From a checkpoint of a small audio captioner.
Model: 5.67M parameters, log mel input, encoder width 128, decoder width 192, decoder layers 7, decoder activation swiglu.
Training: soap at rate 0.0019, 19400 steps, batches of 128.
Data: 39062 training examples, 63.6 epochs.
Rows from block 3 of the text decoder of a small audio captioner, named by matrix and row number. Rows with one number belong to one neuron. Each number is 128 + 24 x the weight over its row's rms, rounded and kept within 0 to 255. All counts start at 0. Numbers have three digits each.
After each neuron's rows are labels from the 100 texts, of 14976, where the neuron reaches its largest size: "fires on" is the input token at the peak. Only what is clearly more common there than usual is listed. The data: synthesized solo parts of chorales (CocoChorales).
# gate: MLP gate (decoder.blocks.3.mlp.gate.weight, 512x192), inputs 0-191
# fc1: MLP up (decoder.blocks.3.mlp.fc1.weight, 512x192), inputs 0-191
# fc2: MLP down (decoder.blocks.3.mlp.fc2.weight, 192x512, transposed), outputs 0-191

gate.410:135158145117134078085117129138072102113091119145141144163130128142129132124168142120149126136164096122140092131124134139115143147129107111163159096144137135121113097115098106138128057105139100148130117148063130146132129089166142123104152099103134134133146133121106147128061150072102190106132131138082130145165113162176125077168117142130126132103137147160114119126141151118168123193111130155109152170129093122171133126144158111091137130132135149144145123118104126152109125132107156137126149138100151112181103131131118103142131082144112107091137080124115117126150144103112139139
fc1.410:136094134136177107131139112123108110106128178116152108149128160116114095161126196070119151113110081126117056126117089155098138151142138149123140123109110132126073149096112130134137158105129126110145132103095082127123146115141090075142135165139144088114105094111121140109093059130065134118124129138144130158105147136134147128153138109112137138124164120144118143179116085120151111121124105158143143135086131096168084136131146119139119157112121141101131128137114154155118126097153168156138112141137133114149094140147145111127124103164106122146178119141118117118171074108124139129
fc2.410:104146171138094092177131146114128110173150103106097120129145145129160181134127132135126074099141111095108126131135133071128117147106151111132145164102131126146140172179162115108146168110096170128148107147135140128136162134137149153150124185144132160124112114109157103109133131141145058112107079125147115134111122145126108111133110091124134146150128109165177126110133154117169128080128159137123106106129091120132128125118159167132143148154120139127097118153138113142178128172128168154148151115123122148083100140119140115161070154152135104112116138137157166113098119084135113140
fires on: "<end>"; "d5"; "3"; "d4"

gate.178:172111168090139128114104143061132137116109111114138136098147135118162117099187132115137129119104107139122121138146132135136103117126111169149077139139107102083173157118117095124089151137112102161110134121144122156108136108144109140111126148120143102160116169155131127143132144109080107093125097102108127139134146131134099120084145129119109140134098158088147100111128117128120142128118130091139110137163130118180118139140137121096130143105109114114100106097131104165149159188096157153141123176150132120115071140124103125123106158102097149127100207143129121144153096135089065100
fc1.178:181108105098143146128110145123160135133160116129095096134148125126128127097089170141159126121173102110135130111158122128125163164137165152161114126087094129140132149180086169124112131126152108110067130096151119137126113158144103211126121144119127138116117126078122134106108104115122111100155107150157138124131156130118147117147066122117114119101137152093104106078127145128092144134096109110102154132167100115126117141100113111121127110140094089146119136159113116123144160109139090149113116144079131101165140123145166142157137122113141123135112059121127125141100109178119127177
fc2.178:134134105121151146094111113201087135107112106115097151119142147127168147147129130166145105144111128150123153129138096136137146121125124070107143149126085109157170089091139126118165113109144106171146119138124142109137161155087113134118179149134084137147132117105127168140094140178115178133084095159156139076130127125102107089130167151134121086156136134135112109097181135132140133116148143120131151113139165169132116106139115131124141083136122146137133145109153159153154122131113103133118148074116081137111099123152150130150148142108136154139078106080120111105148128122160106090
fires on: "#"; "b3"; "b4"

gate.138:111082122135155114108122116120101143096147114126093105178143151141119140165169143096137124138148121147094121117150134117123118137139124091144119108102098140142124145113165126169129141170087097125131148148101123084103106076180153110145118117153132118141117150107109110160125112121098153108114136151128117133105169142120154143088168135148128171136114067140139126108159119118144112165121129140091139164112122081127097180122147119143091129100135092141126111132148189172170157155145134145133122176143115110147053134128115111122141073122105134131125132173158125133102100103129168124
fc1.138:131139179120115105127102100143130135123114116124149120154128113113121164117090112143129139112142141164149124138138079116151081095117095128119113105119149134156138130158141143103171141177131162112131128138130096102161083142154099133175119140154101112143065121133114106164164132168159112109139110150169171103132105158106137141094132096112127130165079115096116156134147141127075197165166122130159095128130134136135155149117109094156143114145107104159151087137148127092171140157101135156123156124143080124135151153120151188132137131112113163142120128103129118175115139150118135120
fc2.138:144117138124119123103138130141136167112149143124149095128150096155066134126158132155110139099130159148128153125151128141111122151138110121127155108085125172135115073156094136108119148178140098119120103125138141118102154122087163147128105107164166116111094179108103127131118157148121178125130128146137137135140125135117123147129129146118140125147153144076103131147131127091126144174114129138116112134152131138102135071069111120131165132118105107150116156180117153099071086125090140091089134131108130078148137121142108101160089138140121158165117090148110067125125173148124077112
fires on: "<end>"; "a3"; "a4"

gate.257:087161120109117121149138081154128136154123120111132175077115087095114139104124126157126097145136124110098086160136144072137117084092082130118156151101127115151135125080160145150119129137181136075132133170123100144124135103135133162089117130105083128151129087093141134089168141158087126116163123127140150187152137098135140138149095099129104107167118138127165075115150124127131088149135092143145129106164149123178130151114152131145111102113134144134159153129108115166128153165160101119150129140142115127137110098121138128115113095134153162124099142155126131114139132163127120166
fc1.257:096185127130106147170153103131152138190145137102133163069150090135114150099148134165118100163141126134115115143130145058127132085148115138132144139118141119157138106078126141132135146163157118101128142150108109113107135121141159188084123141114091087133146079108157117107177138158114128115156120129127142130141136108096142142137118094118099130160134084140124064111162157140133097147118094153140124116143131106173110157119166149133103135091146158180151099155103116158135151132132107126140146140135120130137095110106150117141121093161132133104083146145117137148126125174127110143
fc2.257:153146163114122174122119131124126063156120152089125126141118098154122160109099133157161110122096086123124146143129085178114115122116157121162174133133145142158194121126140134139130145153126129184116135165077137156141144128161116091083145099076146134076167156142167167108107089161111139137109133142103144109151134116129087161123119124145153106086131107084126111103161121115118151109138144128122133105143141109163117132125114136118090107119133117135159116127133099155110118115163126137143171141090115135173155113124154169112175145161133131077105110137136117109102127140140145135
fires on: "a4"; "a3"; "a5"

gate.21:070183130119134175121108076140093137156136117150142132140123104163176153171134140127161106124112122070117134119132171075151123135128152153114141131146102160109133083061120134143158146124089141138164145146105093131101139131146150159087104120110096143127127110116161098133143120116177123151115151134067145140157148118130103088132147128113167136130100143123118142167094131146162119127144096127109159135119123129131123147116154096147116124165084148135132143111168060109122116109131149139114139128176168099074111139154131162107121152112126107135103125131108147136126135137123147112
fc1.21:158111129155126131110107155117133138137087094137152143129100121129131079093130157167062102146127130127168118129105076195128084121123071164119126129139110120124129133150104107114095097117146107114085081121148138083138169117134164068124109136132118171109129107159114120123136117154099119096146122145155108094124091139136132196172123133163148137158160117148135121080128104155099123122143105137132119117161085120138140134141083139117133101113143143139113113149106151111118131143097118148170127112102101129129151120131165114124154127135155136099159176122128110177162117136158128146
fc2.21:187077118126104078113090145139086146126109156132124108140130143138148125163116180158113153133151151114168137140114139164155086130145111141137095092153125139147088135139184150146092096171122098119079168146110119158125095099100167125116173109148093171110150122149111115123151144091120141091139153129124153121094093129130155147127089143115174191159139169128154135094135145122148138130123134146127155123143133106134116156131115156093106117104123102112102104126163097103161144179119143128137149139143153151104125095090127136129125149142131139111113171119114126155093121145131137140
fires on: "c5"; "c4"

gate.316:152109149166130100102145146164162112134125130131121116136217145110159159142117135119157126116114116105100155113116128130136116119170111152115109119139139124166113119148144123141171114095151161105089118143127121127153079136122120137104151151113120143141154123109102154137057158139153093098128131176145132151156143102116111062130139144127101133095167091107128073109146156114150116105154136132144180162073122111176118140151119107123112136177124082103138145097146148095126148131109159117100103097142130119119118088118095126115128104151137137133162139130098132133125174141104157091
fc1.316:148138127090117139130121125135122145097100129128115118116074132165123132143121128111115140139155157132123149147120106119175155120097174145091097155106133121163125131111150159137107097170076076157105165137117121132109157117169133089119118135128183118103131111166134136076137164154123104140153134127124130132143128125146152145113131142132154082117088128081135133117165112165111137168120136174120124101162143158130103087130123118155116166117098139183139143119088146126087129181131156110151133175089110111120102118163106115126148131090122130114135137111149135069120117085176136168
fc2.316:170126126131149111123093100163104140122136180157144098128143138135084152096143112118137156125118106207148107143113113115090134125139112132096097134148110091152104095096115131154120129133161144127120146089128141132099134089134120151143116073151117164153081148132113128045130115151144113147140140100141127118142147142116167131127102120143124143164140165117141127134094083170101130133164131100094146153168100118107115137146104175162138092142131117135151166113136122130139111128109125163140158104156136151120190142134123093077138122136127123135122144127120066145158114134078139152
fires on: "a4"; "a3"

gate.25:089124141087130157160142163146133126161155124173142111121118112149120133172144175170102068151142161122121119149161149108132126100121122181110158128124142147139077105119146132140122132121122097158125149081073109121114131147101121115121111083127157133140136099101121084174140145141179120092103138100111145083125174123123123134099125102135099158147110132082132083130152152139116132152162140084140122180115137122170147147137118131186130083109143111138119158132136125137162159137109110148093101116113128138099079113137089169132145137130098120131156137120145127124163143119116149146
fc1.25:138125134079117111111129117122159131118102174118133124115149123130090142107129109107114110107131114129152119135161107134109152138115165094157110143130123157114144113101123128180154175090091146113125078141128099162156135123128136099099086148093151160106140130126138149159186132130149127142094141087114147140136142102119135122112140174099084122127085140157160145142141146097146135133129161089178128132140111183099114144110082153083102134152141107091170136154084128145078132118166110126124133139161118144121095169099098114195149139130131111145128074102139105136130138123136167123
fc2.25:126133093108158112118131116155113154062111147122151152164107144139176146115094087137149131126106137101108134105116150122109145157142102120110105166128122143144111130124143151104092121073103093172146088102137138162102140144148142121114180103166180183139104203120147127111113153136167146117081090115121077127137147112144126152130143138141125128139131133137116119119129129104113105093183143144106156124109110171134112123117119148152159126129120106185118123090123102087161110131123145119104077130122137143113130110125112134124143142104165091126121132176097121112157152099133175122
fires on: "c5"; "<end>"; "c4"

gate.253:112163131123129140117158100181109141122129114103125108115113111124113156081129127178092116130083122121126133149170158084139095089155113107151178153096131166182125117125116137138114162161157140086156108157105111126126124104126169171113091104110118144123114103133153136102125117162086155135108119148117140145128134077141155135123121120143103131141126148096123070120160104130134156158130118156099126124155140122173125127107152153123154114155159156141162122130088095158090103129168104144098125172105115123205142135084117144128099120140129162105112147132121164128139124161105138156
fc1.253:120140105115101118136151135167155154150127105136165128104131131144138148080138136114131072149075110125112141112165149067134107102135143119140205147151197173152142108101121130157119141118150163111154133121111134139114157106134173155093111102116107127108126140113130136138108136149148100148144118165094154153150156112120127140127084141136117133128139145098133100123154136126133118126137140151086157089158128130146113139127114176131146139150143168158159127122077093139141122143130104127091145136128152134167135105125104110136072105184124115115098163119122182141125098159100083167
fc2.253:151156151106088139127121126130097111133140134098113151117156122121129108178121108107142073081140105114134103131127111148132115125122139168150114137101135167135182112123110155119156122127140126163147133132120132161160134104151140129096163098056115107117132148157172144118096103160084180135150125137097159157184150087112116136147094123117124137095077180126134113118155102117112120141141157175117140117110129151102124131168125139142101123102146114136127098121124100161138106124152148157129176142097151061129174144141140187118112108130147128094107123161125090130120141133116121160
fires on: "a4"; "c4"; "c5"

gate.276:128147102128129139148125149126098129085141147144093122128130153129125132111091163100146146124129123145141109118151132112135118113091112147160153106138145125101085176161108120141112129149168101096139141177074179152122112122133100119117113125124134153146083114144140120123085139106100149131141130107107166160129088144090137122137140113124082164123135099149142112141139113141158094076155059158079147166057167078134154153108117074121134142150110123118129134097121141128118130128098166133152089094147083145118141137132127105121126126137162081100155124126123160144080107112136129120
fc1.276:102115150136117130137129142135173184151166115148140105172145129088101116099106102105115137107084140111147103105115148079151077135122102140144146126124154119168107148165134119152102119137174104113105123129145126131147136156116137135113106203156122163123091122147139111150124118161180116115152126126086138149178121140131131111096093123131121137123125132078139141096124136127136138109113104106116121118134159119140168115140094137105165129172153144114150080095111146069098108115159093141148149140152066124151107167132134106101127070145171144110122127157115149132143160110125138133
fc2.276:173115123130106136115134117149137058112092127158098116139146092136132115120112128130145187130115120172155117163142122121121167138112068115175132134117156142115152112158111108134100115159117143132091179101166105096097117132108100152099122149145130198088082151123116128109124129157129106111116158137136173128168103112113155159113135165134118107139128169093075102096126140096113149095074091093119112139167139133128121111158147060111141125119108151104127116117134140136129086155133140140114166114128140104146089132139132153144138130096117142139135117129165117175127129139138120114
fires on: "a3"; "f3"; "3"

gate.71:111098096145091109123107110127120138120143150171094135128124081136147191120140128127129156153115158126130131112146139159093104105107100120129154117130121114156121124126112140121095133137144129176159099153134173126141146098130155078116156152161152138110092141172112177120102144163097134139127092166114112168158143125132118096151117151142108163089116129080095178132100113189124150131128105157108123109148156126131172111094106110130164151140161158115085102127151115116136106135144145137132120129125125113087119146127071078154088140079172120104118127112159131159125161139137147113
fc1.71:156099125160122093111092143130117154092167170112120137135104143100119115144131119107088127139107147146156138107137129144180110117149161147142109132114110140107145095149117149102098102126113124120126109153104085093143133147132122126191099097107174104140143102148137093086130110104153117114140157132142157075084107082101160130144126158115144109124108132133119112202104096164086100115086102113151104118117142135164131108116086142161130124126168096155122130161164151156088141161147100091109131128129149085149166142110099110142143112116171153111126129115096109127126105113150140146
fc2.71:075124139124175124148157064127150105130101146068098107107124118120166148168126105137141168101163095153137083138134123135106123085126093141087107114095130156128149116121152086142099148102159120116146134128160129137141135091141116152136122137140094122099144189133098118113158120114114127150148132128122138149078136129113109115096113163113149122123116133146119110155151125124141146141118108152107088135043142142153131130129175160126147091128087103115112108130141102107131117081160105111136111154146186131146140097125132127179117170119110086149139133103111155145100120119156111110
fires on: "4"; "3"

gate.225:117113122116038146129133142170091143113107152229121129142102118184157087111122094150091110092153102132124142119078139140131138133099085162143100122138178105135134150101119068135100120146110120098111125155119135134124135156152110156132130160091128127123133147101104157125118140116115154155150120123124119128128132119112097156131130078148116112105107143104144121152144138116090135150084126150099151133118133088136130150076159122117160144138116113147128136125133154108124142115111148106121117157146150156104128134096176122116095155126094129089134160156135131091166116101149129097
fc1.225:135132169101185144145131055123107111142114114067096140117131143141095138146138135127127128129181127120108109134135139108124118099109105052129137141146064109163114106074142155110110096129123096115088149151139159132175106098128140168117122137114158108142135133149138129168103124155127097109065113123148130159148121160101169144131118127126125155124138165140162139102136105122151140140142146131197157120098103139117125123124135158145146141141113091104118143106145120154150101170110168109146167103138119131123148136122116120083152107147109122175142141123109100114115099143168125147
fc2.225:153173129091129125167104107090141156083137129117087141107148154113102114137109127108155127108124142142108114125141113120139089105131145103086125113137092140098127160101118178135151077120121102113100116168138137122164127101090124100113087104089161145091141160150161130088123127144113126099097175111136124138102138178098155114130079163136135108127120137146184119117152105151125145130166149132092131104101103181078147115145106153163137108100156123109142085147152146135107111139083142119109114107126106094137185129161105170135154125147143133156135120101117105140109130159112124131
fires on: "g"; "d"; "c"

gate.166:162145170138140114119116155128132126150091140144152128099127101134160127160126136108124131081144106111131130168127139104117160129143096156106140099123124152156183139131092094146079063119139158133136102119135089145163146111150163178127125115097168132142126095115129100104144146093079181109139130114133140114123117110165149148124149105132160115142182099101091136155123135146109119115105078124113168137082100121170152117142091132101128127157135142139108138097145114145169096127172191122132136120104108160162095107124159150119128131102107115133141171142097113169130148131136121152
fc1.166:103095139143126121142142136136143171092128135165142119113159175174102098083153117116144132139120164140146123134112110149128142125150141125145143168155116117118109124107156115122116129086125126130096140113121121149112144152128148138103119162089159183129131162140099101175125117122174123174130138167110129116135059141156115132116115149144135104155174123110118127120113118103131139159115123076113114137149165085121119110117130171111116113170106190161122104136154112119096109154104111112126129117129171174096129149170098103143170168170138161148128116093076106110127120097127108175
fc2.166:082117111134136140150139102131107129159128132109146193145124125151129074180157111138129132147146160155102139120135116159152128144082183114153147129105127119143134098094091113125189141127105106149141178121150124134090107136144138145127138060138142148105114140128115124132139132101141131112099122145136105111188114147130118124165179105142127114144159105158133143144117112110105149100126087158117134096076104112102153069108127132133100128085144140098084130150153132157098148166142138068135133135084104107096124129142134111115130125130153111130101111154139171154135147093130155099
fires on: "#"; "<end>"; "a4"

gate.150:131080130118149137111132142184160157080120129110126131154156124173118139141115124138139068150206104118122146149153151134116100147186139131127126112164092139139120142127148104080140125114132121148156135121140107185145077134121124160126125121152142124119113127163089133110081125089130137093076129160155117130100140113118169152140151115161099138147138150173125114076133143140102119131168146096130150117134105115076120131149115075113117101148134157178147144142159087134135121098126150114094137158125142113109135129112090096121098169122122147117135110121122113171101154143123128155
fc1.150:113140138142127079111169103083099130111124106100142143120133115137129147142157125117095169149071142139186086120128157106141109145091129075149127111160126078153131135121135113126113153103109136120162130149114143114165200119086151123105124134156133158129142129115096143152125146100105121135132109152132116097141118122127098057117136098115153121126130113149150115082077158117127119160103136106120142129176127121172110117141141168140150098146146146112126101147111135086152178110133096159116115111119124150106134138163119113131129117130161148101108102109122125098133064086074133100
fc2.150:150099117128138156115099103101100153129129165104116172107112106155151121163106126119120130119147150085174141143138131092111169143142126135110147137107067142109143106140164131131067140161137117118096125100192122098135141140119137124107125122134123114157064128155125138127104138154094149132082148184118132141110103117102123102124129132071136120095085134155130108097120145142112151170158143145115131164104115104160129124125181096135131111155138131157118137138149167090112136132091129110114159098129147159144137107138158118075132146169111164131180072136146132125125101121154096126
fires on: "a4"; "a3"; "a5"

gate.360:123122141161131117097109120169124082137105120180104122133156162124127153123104097163140121093163142131125135106141162096118102095115142173125080091144128124095124167142108105087164103116079106148147146123155127152123041118101109105146111112120099092152105124131131115092100158155144118110115105108154105095125094130135141152121100108122094157145134100149113157154116099148139121159156137141106121156139131128105097133123131102126133120127175137149174160127125130137120126155123123115162131149132127127082100122128114140147150119102111093113138101057136141103154164127192101166
fc1.360:164118125144113145134152138120100124123140087121153189107135104117126089129174096118165143138171146148126074126120075091124122080151145115130108111139098113103126146135130101098127145137132103102138138119163137125152090101110129142088143178095108141149153116143084122100130143099134118109148116124170109148131097125117106116120092156122133138171140154111101131131084123123148104134120126179127125152148112092129124167111108096151092062159138137119134145158109101114136185164099134112136162122129145103106089117126137125128128083136139156068148140096107164079141150116157113147
fc2.360:113104127129148113163142109111089070121165135132150135118141095133130093140160143127118120124103141136120075144122103154130108104181108131102117127132109146149124146109139110145116123118167160104120133146074092155159146104108088109133156134105085124126115110126114191126142125116129115117140112115152151140131108123138189139123130145113116148151086168128149114159129108130181125160139147124107147143168126135146099177133119191129096117213114094106103160130151121164154129113110100117125145136178130178103134121132129161105087130114131140133143145136146154112089158178150147157
fires on: "a3"

gate.176:151099167131144115141133133118158134122138160127096113157131130125132141124125100153122150114126113107144109129150126126099162120144094093148112134149127160111143145107144154150163153100099131149097124112099177107134115171131168150122155112129083098123098169136164048091127140113106136124125129160116138167047107139125174102111123128121090163141110127162103130118133130147133097111155122167138156129155133117095159147145114140128132133128112104099192136121148132126128096110116139115102152157170117162121130155104150174101153079107162142126151097160133097138124108136099138059
fc1.176:138117125099144128148118108148107143145123152105118121164179099099149160168129129101144120105132065126077067124158159114110161137109166164139131150118121147109117149112101152131117098157160119124153151165151116115128118110131159175135084156155130057149146118179116138091071143160169120163137147164110127122133104139126154089123099118115116131147103170145112095117121145124103101107135092139125120137168150106118118132122113124138125081096119116166119118149133095117121103170143133107100144148182148100148113128160118141173106086165130126153128114132101120134130131137159140140
fc2.176:112174100102147138115114137162167158143109112119146158170128134189119145119147133108131115143126122128115104159117137164083153120094144078089129103108115129137157140117111140166137074076140141126095061120127100131102113145139109149146134132130112090135161144126130125085141118143120109117141134114090129148120124131125113105122104163113139132136118087078094118102125142123114106081107161134111130177152092117183119112098080127148118122109103134176123111144119148152130143111114127157123137183123136148128087059128120124123147157143096156127098175127150134148150092139162119158
fires on: "a4"; "e4"; "d4"; "f4"

gate.435:121169111116132116133167084100146084122152116125123110084142103129123163069191161122120128147110100111112121127199091100157154104131123124103141171129111119131113120110124130136160132124156137123107102161136128129144102124105118139109125159143141148145119127129132124114115141179097104136137159154177149117187137087176155139114135131102112096101113136132170079126141134101136117117145127170071147121092164082084142101094120139146142113133144122121147181121109068137126151130106130134136130156156106118111121139147118085100130130122110140115109161103136118120161144098089162124
fc1.435:165079106162143138104165137159110091108108153132123092059141157151149158131145136165123140112084132141124127149100134135152145148102097135117110117143115121129131079127141121091135106143113133177099108129145120102084101121088158144130163118111145114131136102163071139127095127128099099147112157126091124120136075160131122177157154171112151126124115139153094121168138130159138121131137130106081132153150158107131110148126100164135122134133145129147167157116153135154110107142107159080176091107116147137128128124119138114162155128127149113143181164094097143158141123088122138080
fc2.435:109149139116116108098166124105143126171156153084114114135137110117154161117108141172124133064153142109135180170134157087105100131134131137111164104114112104162130128127141107097111131105117125157148122109134169138122150121111101100175182116118108133125139094160091120160149124101123122137125158140153115107084124120139108190158163135157111113092135109125147115120098132120128146166162142112139101172105161140143137084104137103165141128104148098130109152150121135164130148120169110114108149109115173133117059112109117126130092136139116140115163080153148116102181098155119140133
fires on: "a4"; "<end>"; "a5"

gate.189:104130096152136079127123146135090100163154110127139157114152136113096121141129120121082101093185077127091125119138149130137124130142136163115113109134145135113163133130155099076147102092093156150147134153145107133104078146056129161138172106119101094154115136103128107162145133117103112141088127113158159113112138113127150154145130107156125193152114141154155136173134124113132121123086125136097172152104084112130080130139104108132125115122176117131103167167146109183116103088129112144135128108105152145122094131120122131096135148131094095131100121091136131121124123101117100105
fc1.189:145113146102156128146135140126150117108135101110101131189107161131159132110080109102136147111101148084125134134104129120109145152085126119135117120095101115132132144144122181147149122123096070132122135119111161139073151105150162068147122136134129146115068159153158143118129122124103164142164149132098132138138151097158102116103100131091090112047122101137112150123152146148103133115072155113137098101155156161114098072135147171131150134101127122099112098143155096139130129112174139145136111120149126137141175176138153130128134128130107147131113113119120108130121125120127095178
fc2.189:178141111112091125140143090138137195135129164106138119134144142135137104128148146164110117132153119147163130097072113114091117130079123117154133134130090116141131108151167127157114157138107115176106111135123144135073127131102156129104104093127118151138111141153105128071135106092131161155120154130120163108126123083144129114167143108096147151117102183089104137082112167137101137141112140096168118125129134111119117123134126164131180109138133138167154129151121113084109094100114102144122174122154133123131121149168153113092145150145135124126182156110133064111159113116133149104
fires on: "a4"; "a3"

gate.431:114135165124092125113118117088121130091127111149111080142124144133106092116122156121129148123116152149137125083169140094165136141096100112133129102153185116173108118128133114152135141149133143099102132185089149129152096113142122144145127132169131124124114154144145133101111115176092124132154129157115147120156106122151139137125177125113070125121120113135168157097104106109135169107160067136099138128089160080132171126154123085073174108122141118112143153141129171147113123103116152130132140143121054084103110176114155125116151138109158135145124138113132119161125137135093125130
fc1.431:132127137139113118118152124121178123060132106147116154156129115114154114109136157086136119092116119209126154108116108082139085167135103147156148110089158113137130134153129138174101118148152101073138138152106134121155103119100101134139132163128161145147143143144140151136098136153147119142124135131101136121162127152093086127100121100139087201136120125124128105076135105120149098084150131100123143176145142088125147153147098115137128168182122141122132113133111148128165124125129116136096146133108074136149132120113140102156136096094148111157119084102165167127141120104106122131
fc2.431:136135111113147118119164124123121102130099168170119142111124144154114112107099171121129136147119082136162132139164127125123147127128077141152163148100148205105104106184095139150095112120160176141129143149141137100131109124142091111100160167120088143093080130119104142130135124130062133107148127165120170136125151122141125120117112111163119127133158165141124096120162120118126099166114115102164146119118119096109114150158100110098098098135107124117127127105117128142158047144089182137120161090165124126141110126131154101131161136133119140108107115137163115160148157137094140129
fires on: "a3"; "3"

gate.123:090159117125099140126104168130140097104131104161148090156102107133133131142163086129116122142093126115122110168122099122084148161107127164160147129148162159153151128129110117126107107159137152125140084067123091147097119106169085126106125146142120150114164123084120131149144137138118123088118163190089122159139164118135146155102131131139167134112112088134146122105157108054128145151112113116094173125151119168114148152111136110142102129115153153138124157121135111164113152140135121141146136153095132153105069136095119156096068108148156116093137144110139157129154131132122139133
fc1.123:131067119116136115107138195092146137092094112151134106168104118155117143104138176102112171139141138135087133089131138155134152138110090143134130080092170164130121140148109112136145125168159153128171084128138148112132132075140086111155113187155138139129102098155125121115128117114120120141159147136167115119094157099107109152101129098088148112132084133106111106120116146097091116169132103134138121128100130105150118110141140163134101124160087120185146140130129134086109167101103166118137089128148100105125151146138146115134113137092128141136157118080122132119132117155161113128
fc2.123:111129122133129131080153149108123124129127119120136076114151129133175109090125146140093153135114162143130126122128154163110151144114137161120126131123172124125092106193139061182119166154138162113156124110149123107105087141151128147127152127162087135177118096078124085113144162124136112157106144114129144145117121088110084139115122113136135116122117133126074099150125125095134095160152140161160108149117093077140120138137129101114137106159122130160120130129094126088122129110108096133080121138100161182123106148113174118163130182119116121130152115142151108129171157147162108123
fires on: "g"; "d"; "c"; "f"

gate.426:149110086127137099068124110092146159104154157146154147116120126107156096116174120119122126133098148143125088164164082105158133134112129109113111115110123121127138160132134128104149140167125084139121136136129129125102138115159101101175144148099123127146129161111126158100120170153110150100098137109090151135127125108122108143104124133150157165133117105136120130143167081152124122123160129110142146057151169158100116126169082152151115135122159113098105132132142126165128127128146153167075116205115135127090115108133088108197171158098120153131153157120118134109114128118134129133
fc1.426:147132113121130111119145080142121127118090163138100143131135103101146167134105114155099128133122128106123131216141106164122110130117160101136108110102141122113166121143107165104145155175119127126093058102141161132156140082137133104137133115132149097144115144113092122165101139128129086123116169123116127123141122179110115096118121098142117125094180142104095109138108075135146158177154114110138139096101170139099101129131103168145096168162158150063084105135100113122112110139135143152157118120126112143109150120106127126118150107140124159129140126089130171084152118127131126114
fc2.426:134119149140125125161126090128132129169096114117129083158137149128116106098128153112135146107137087100112166115128114122103114119122130094095094113142146110162151168089141111131166136132118129090119163154107142113151140112151126133145083095155152118095162084151136113113109127130132086098116109146124138183117124128119117091114125173068139116124147112116132137158065132150129108148132076097123157163100128141090140161128162102086190129141142156121123124132160167120100153140128110140150138151135141095128116135156107165130121143178114142143147125150083159156085131193110145129
fires on: "#"; "3"; "4"

gate.218:123075123076159135169121151161145174099106133146069125102144160113116111101202103157134154147118108141168111135095150121090133101137146110132114123110130125123164143180112130135138101127170096098090200117123143132144136081137118128133150136082135117133138090136129142122126101105110104133116145111134091175120128089109091128112114114125152141138145078131115103103132129135140143134133150113132152138137136100156128100121109104124172142109117148111158136138128098137116145140156152106130074128154114155134117183099139129090146152092119115153147140055129092116133152130129150138
fc1.218:120134133162121103124103150151165148105135108143144102109118145134136126132147082132154108140085117138149108170137133115136098132107128125156159157113070157120109143107141148123135116112093095087098158135130128106088117117140138124170164148138150124118138127178208126111107115106124138121122131124135108136123096115115141111136148168121092145123103139167152100055143116139108097099128122094176163149125141120169129114171136165129119161117141146082102132123107129139108171066131136141157145130144171132126165124070160135109072094090125128127108126159138125097127122119144100164
fc2.218:091126102097114148129107093127138121117151134128158135130086093156161114167119096152136162128137153185118138139134118111117094118165150110093150087149124138143116108079125138100125137113113118076116145123127074189135130120138139082097148122128165121169107112151110120162111125149130121139173138149132134152145096141154142121142082122121129123145095142098132150186112126141126130117077075143188180143127121160164151122152144134104137091144150109108094075125096140141120119165156141157167111138119116131127107131135125111134128144139137126130090106161117102081097110140100082114
fires on: "#"

gate.88:114163154106158095142107113158128080167127109135169137127139112149123130102130055129151095138109122112144158175109074109177106123150138115118139096178085123134119116129098139103149110107104117154160112166165135124108105118136158153087185141134161101140115140139114120158115116123113134179148131139124146150154143121120155151153121145148124150098129096098120126128129097161101123139089149110122195148151099152130142112128114157140129111157095180141134144102115136144134113177124146098101142097118133127124145146087095132137108158117124152155113102081082108111140159132121134088
fc1.88:119118157153132093132158087114119173113093113114157122123109126103133136136114116127162121137162109197076148117113139140131112130145125123079145124122110167126139120125109150120139111093143107159102109132092137141079124153128130124111123168103144150145165105146147127180156145111140171143137158148138125143118137110151112171147162182145087109108133121136115161116162128133126130101092168147146102146098151095140164124111095130131148147137120125116128130129145136146129131156182198103098157135123163100115119147130122143106127136129122137161087032069129120135138145111110088128
fc2.88:114157154101134158095112136118137153153082078114103090107116119143123126127146112120118150095136059149170136127157184116149117138149165161134102097142118114117109118135120161119139155103121139117143092157112071121104145146148167125143116161124118082127170132136151141178133097094150133132118096142124089127108128131109120133156148166149139155123108135209090105166137116149172168112138135127135126137138126156112108130086115095079126135133142121100132142166117084121121092168133143145184118115147149113113112089105146115105119143105119138109131135096109153137134109139175099147
fires on: "#"; "4"; "5"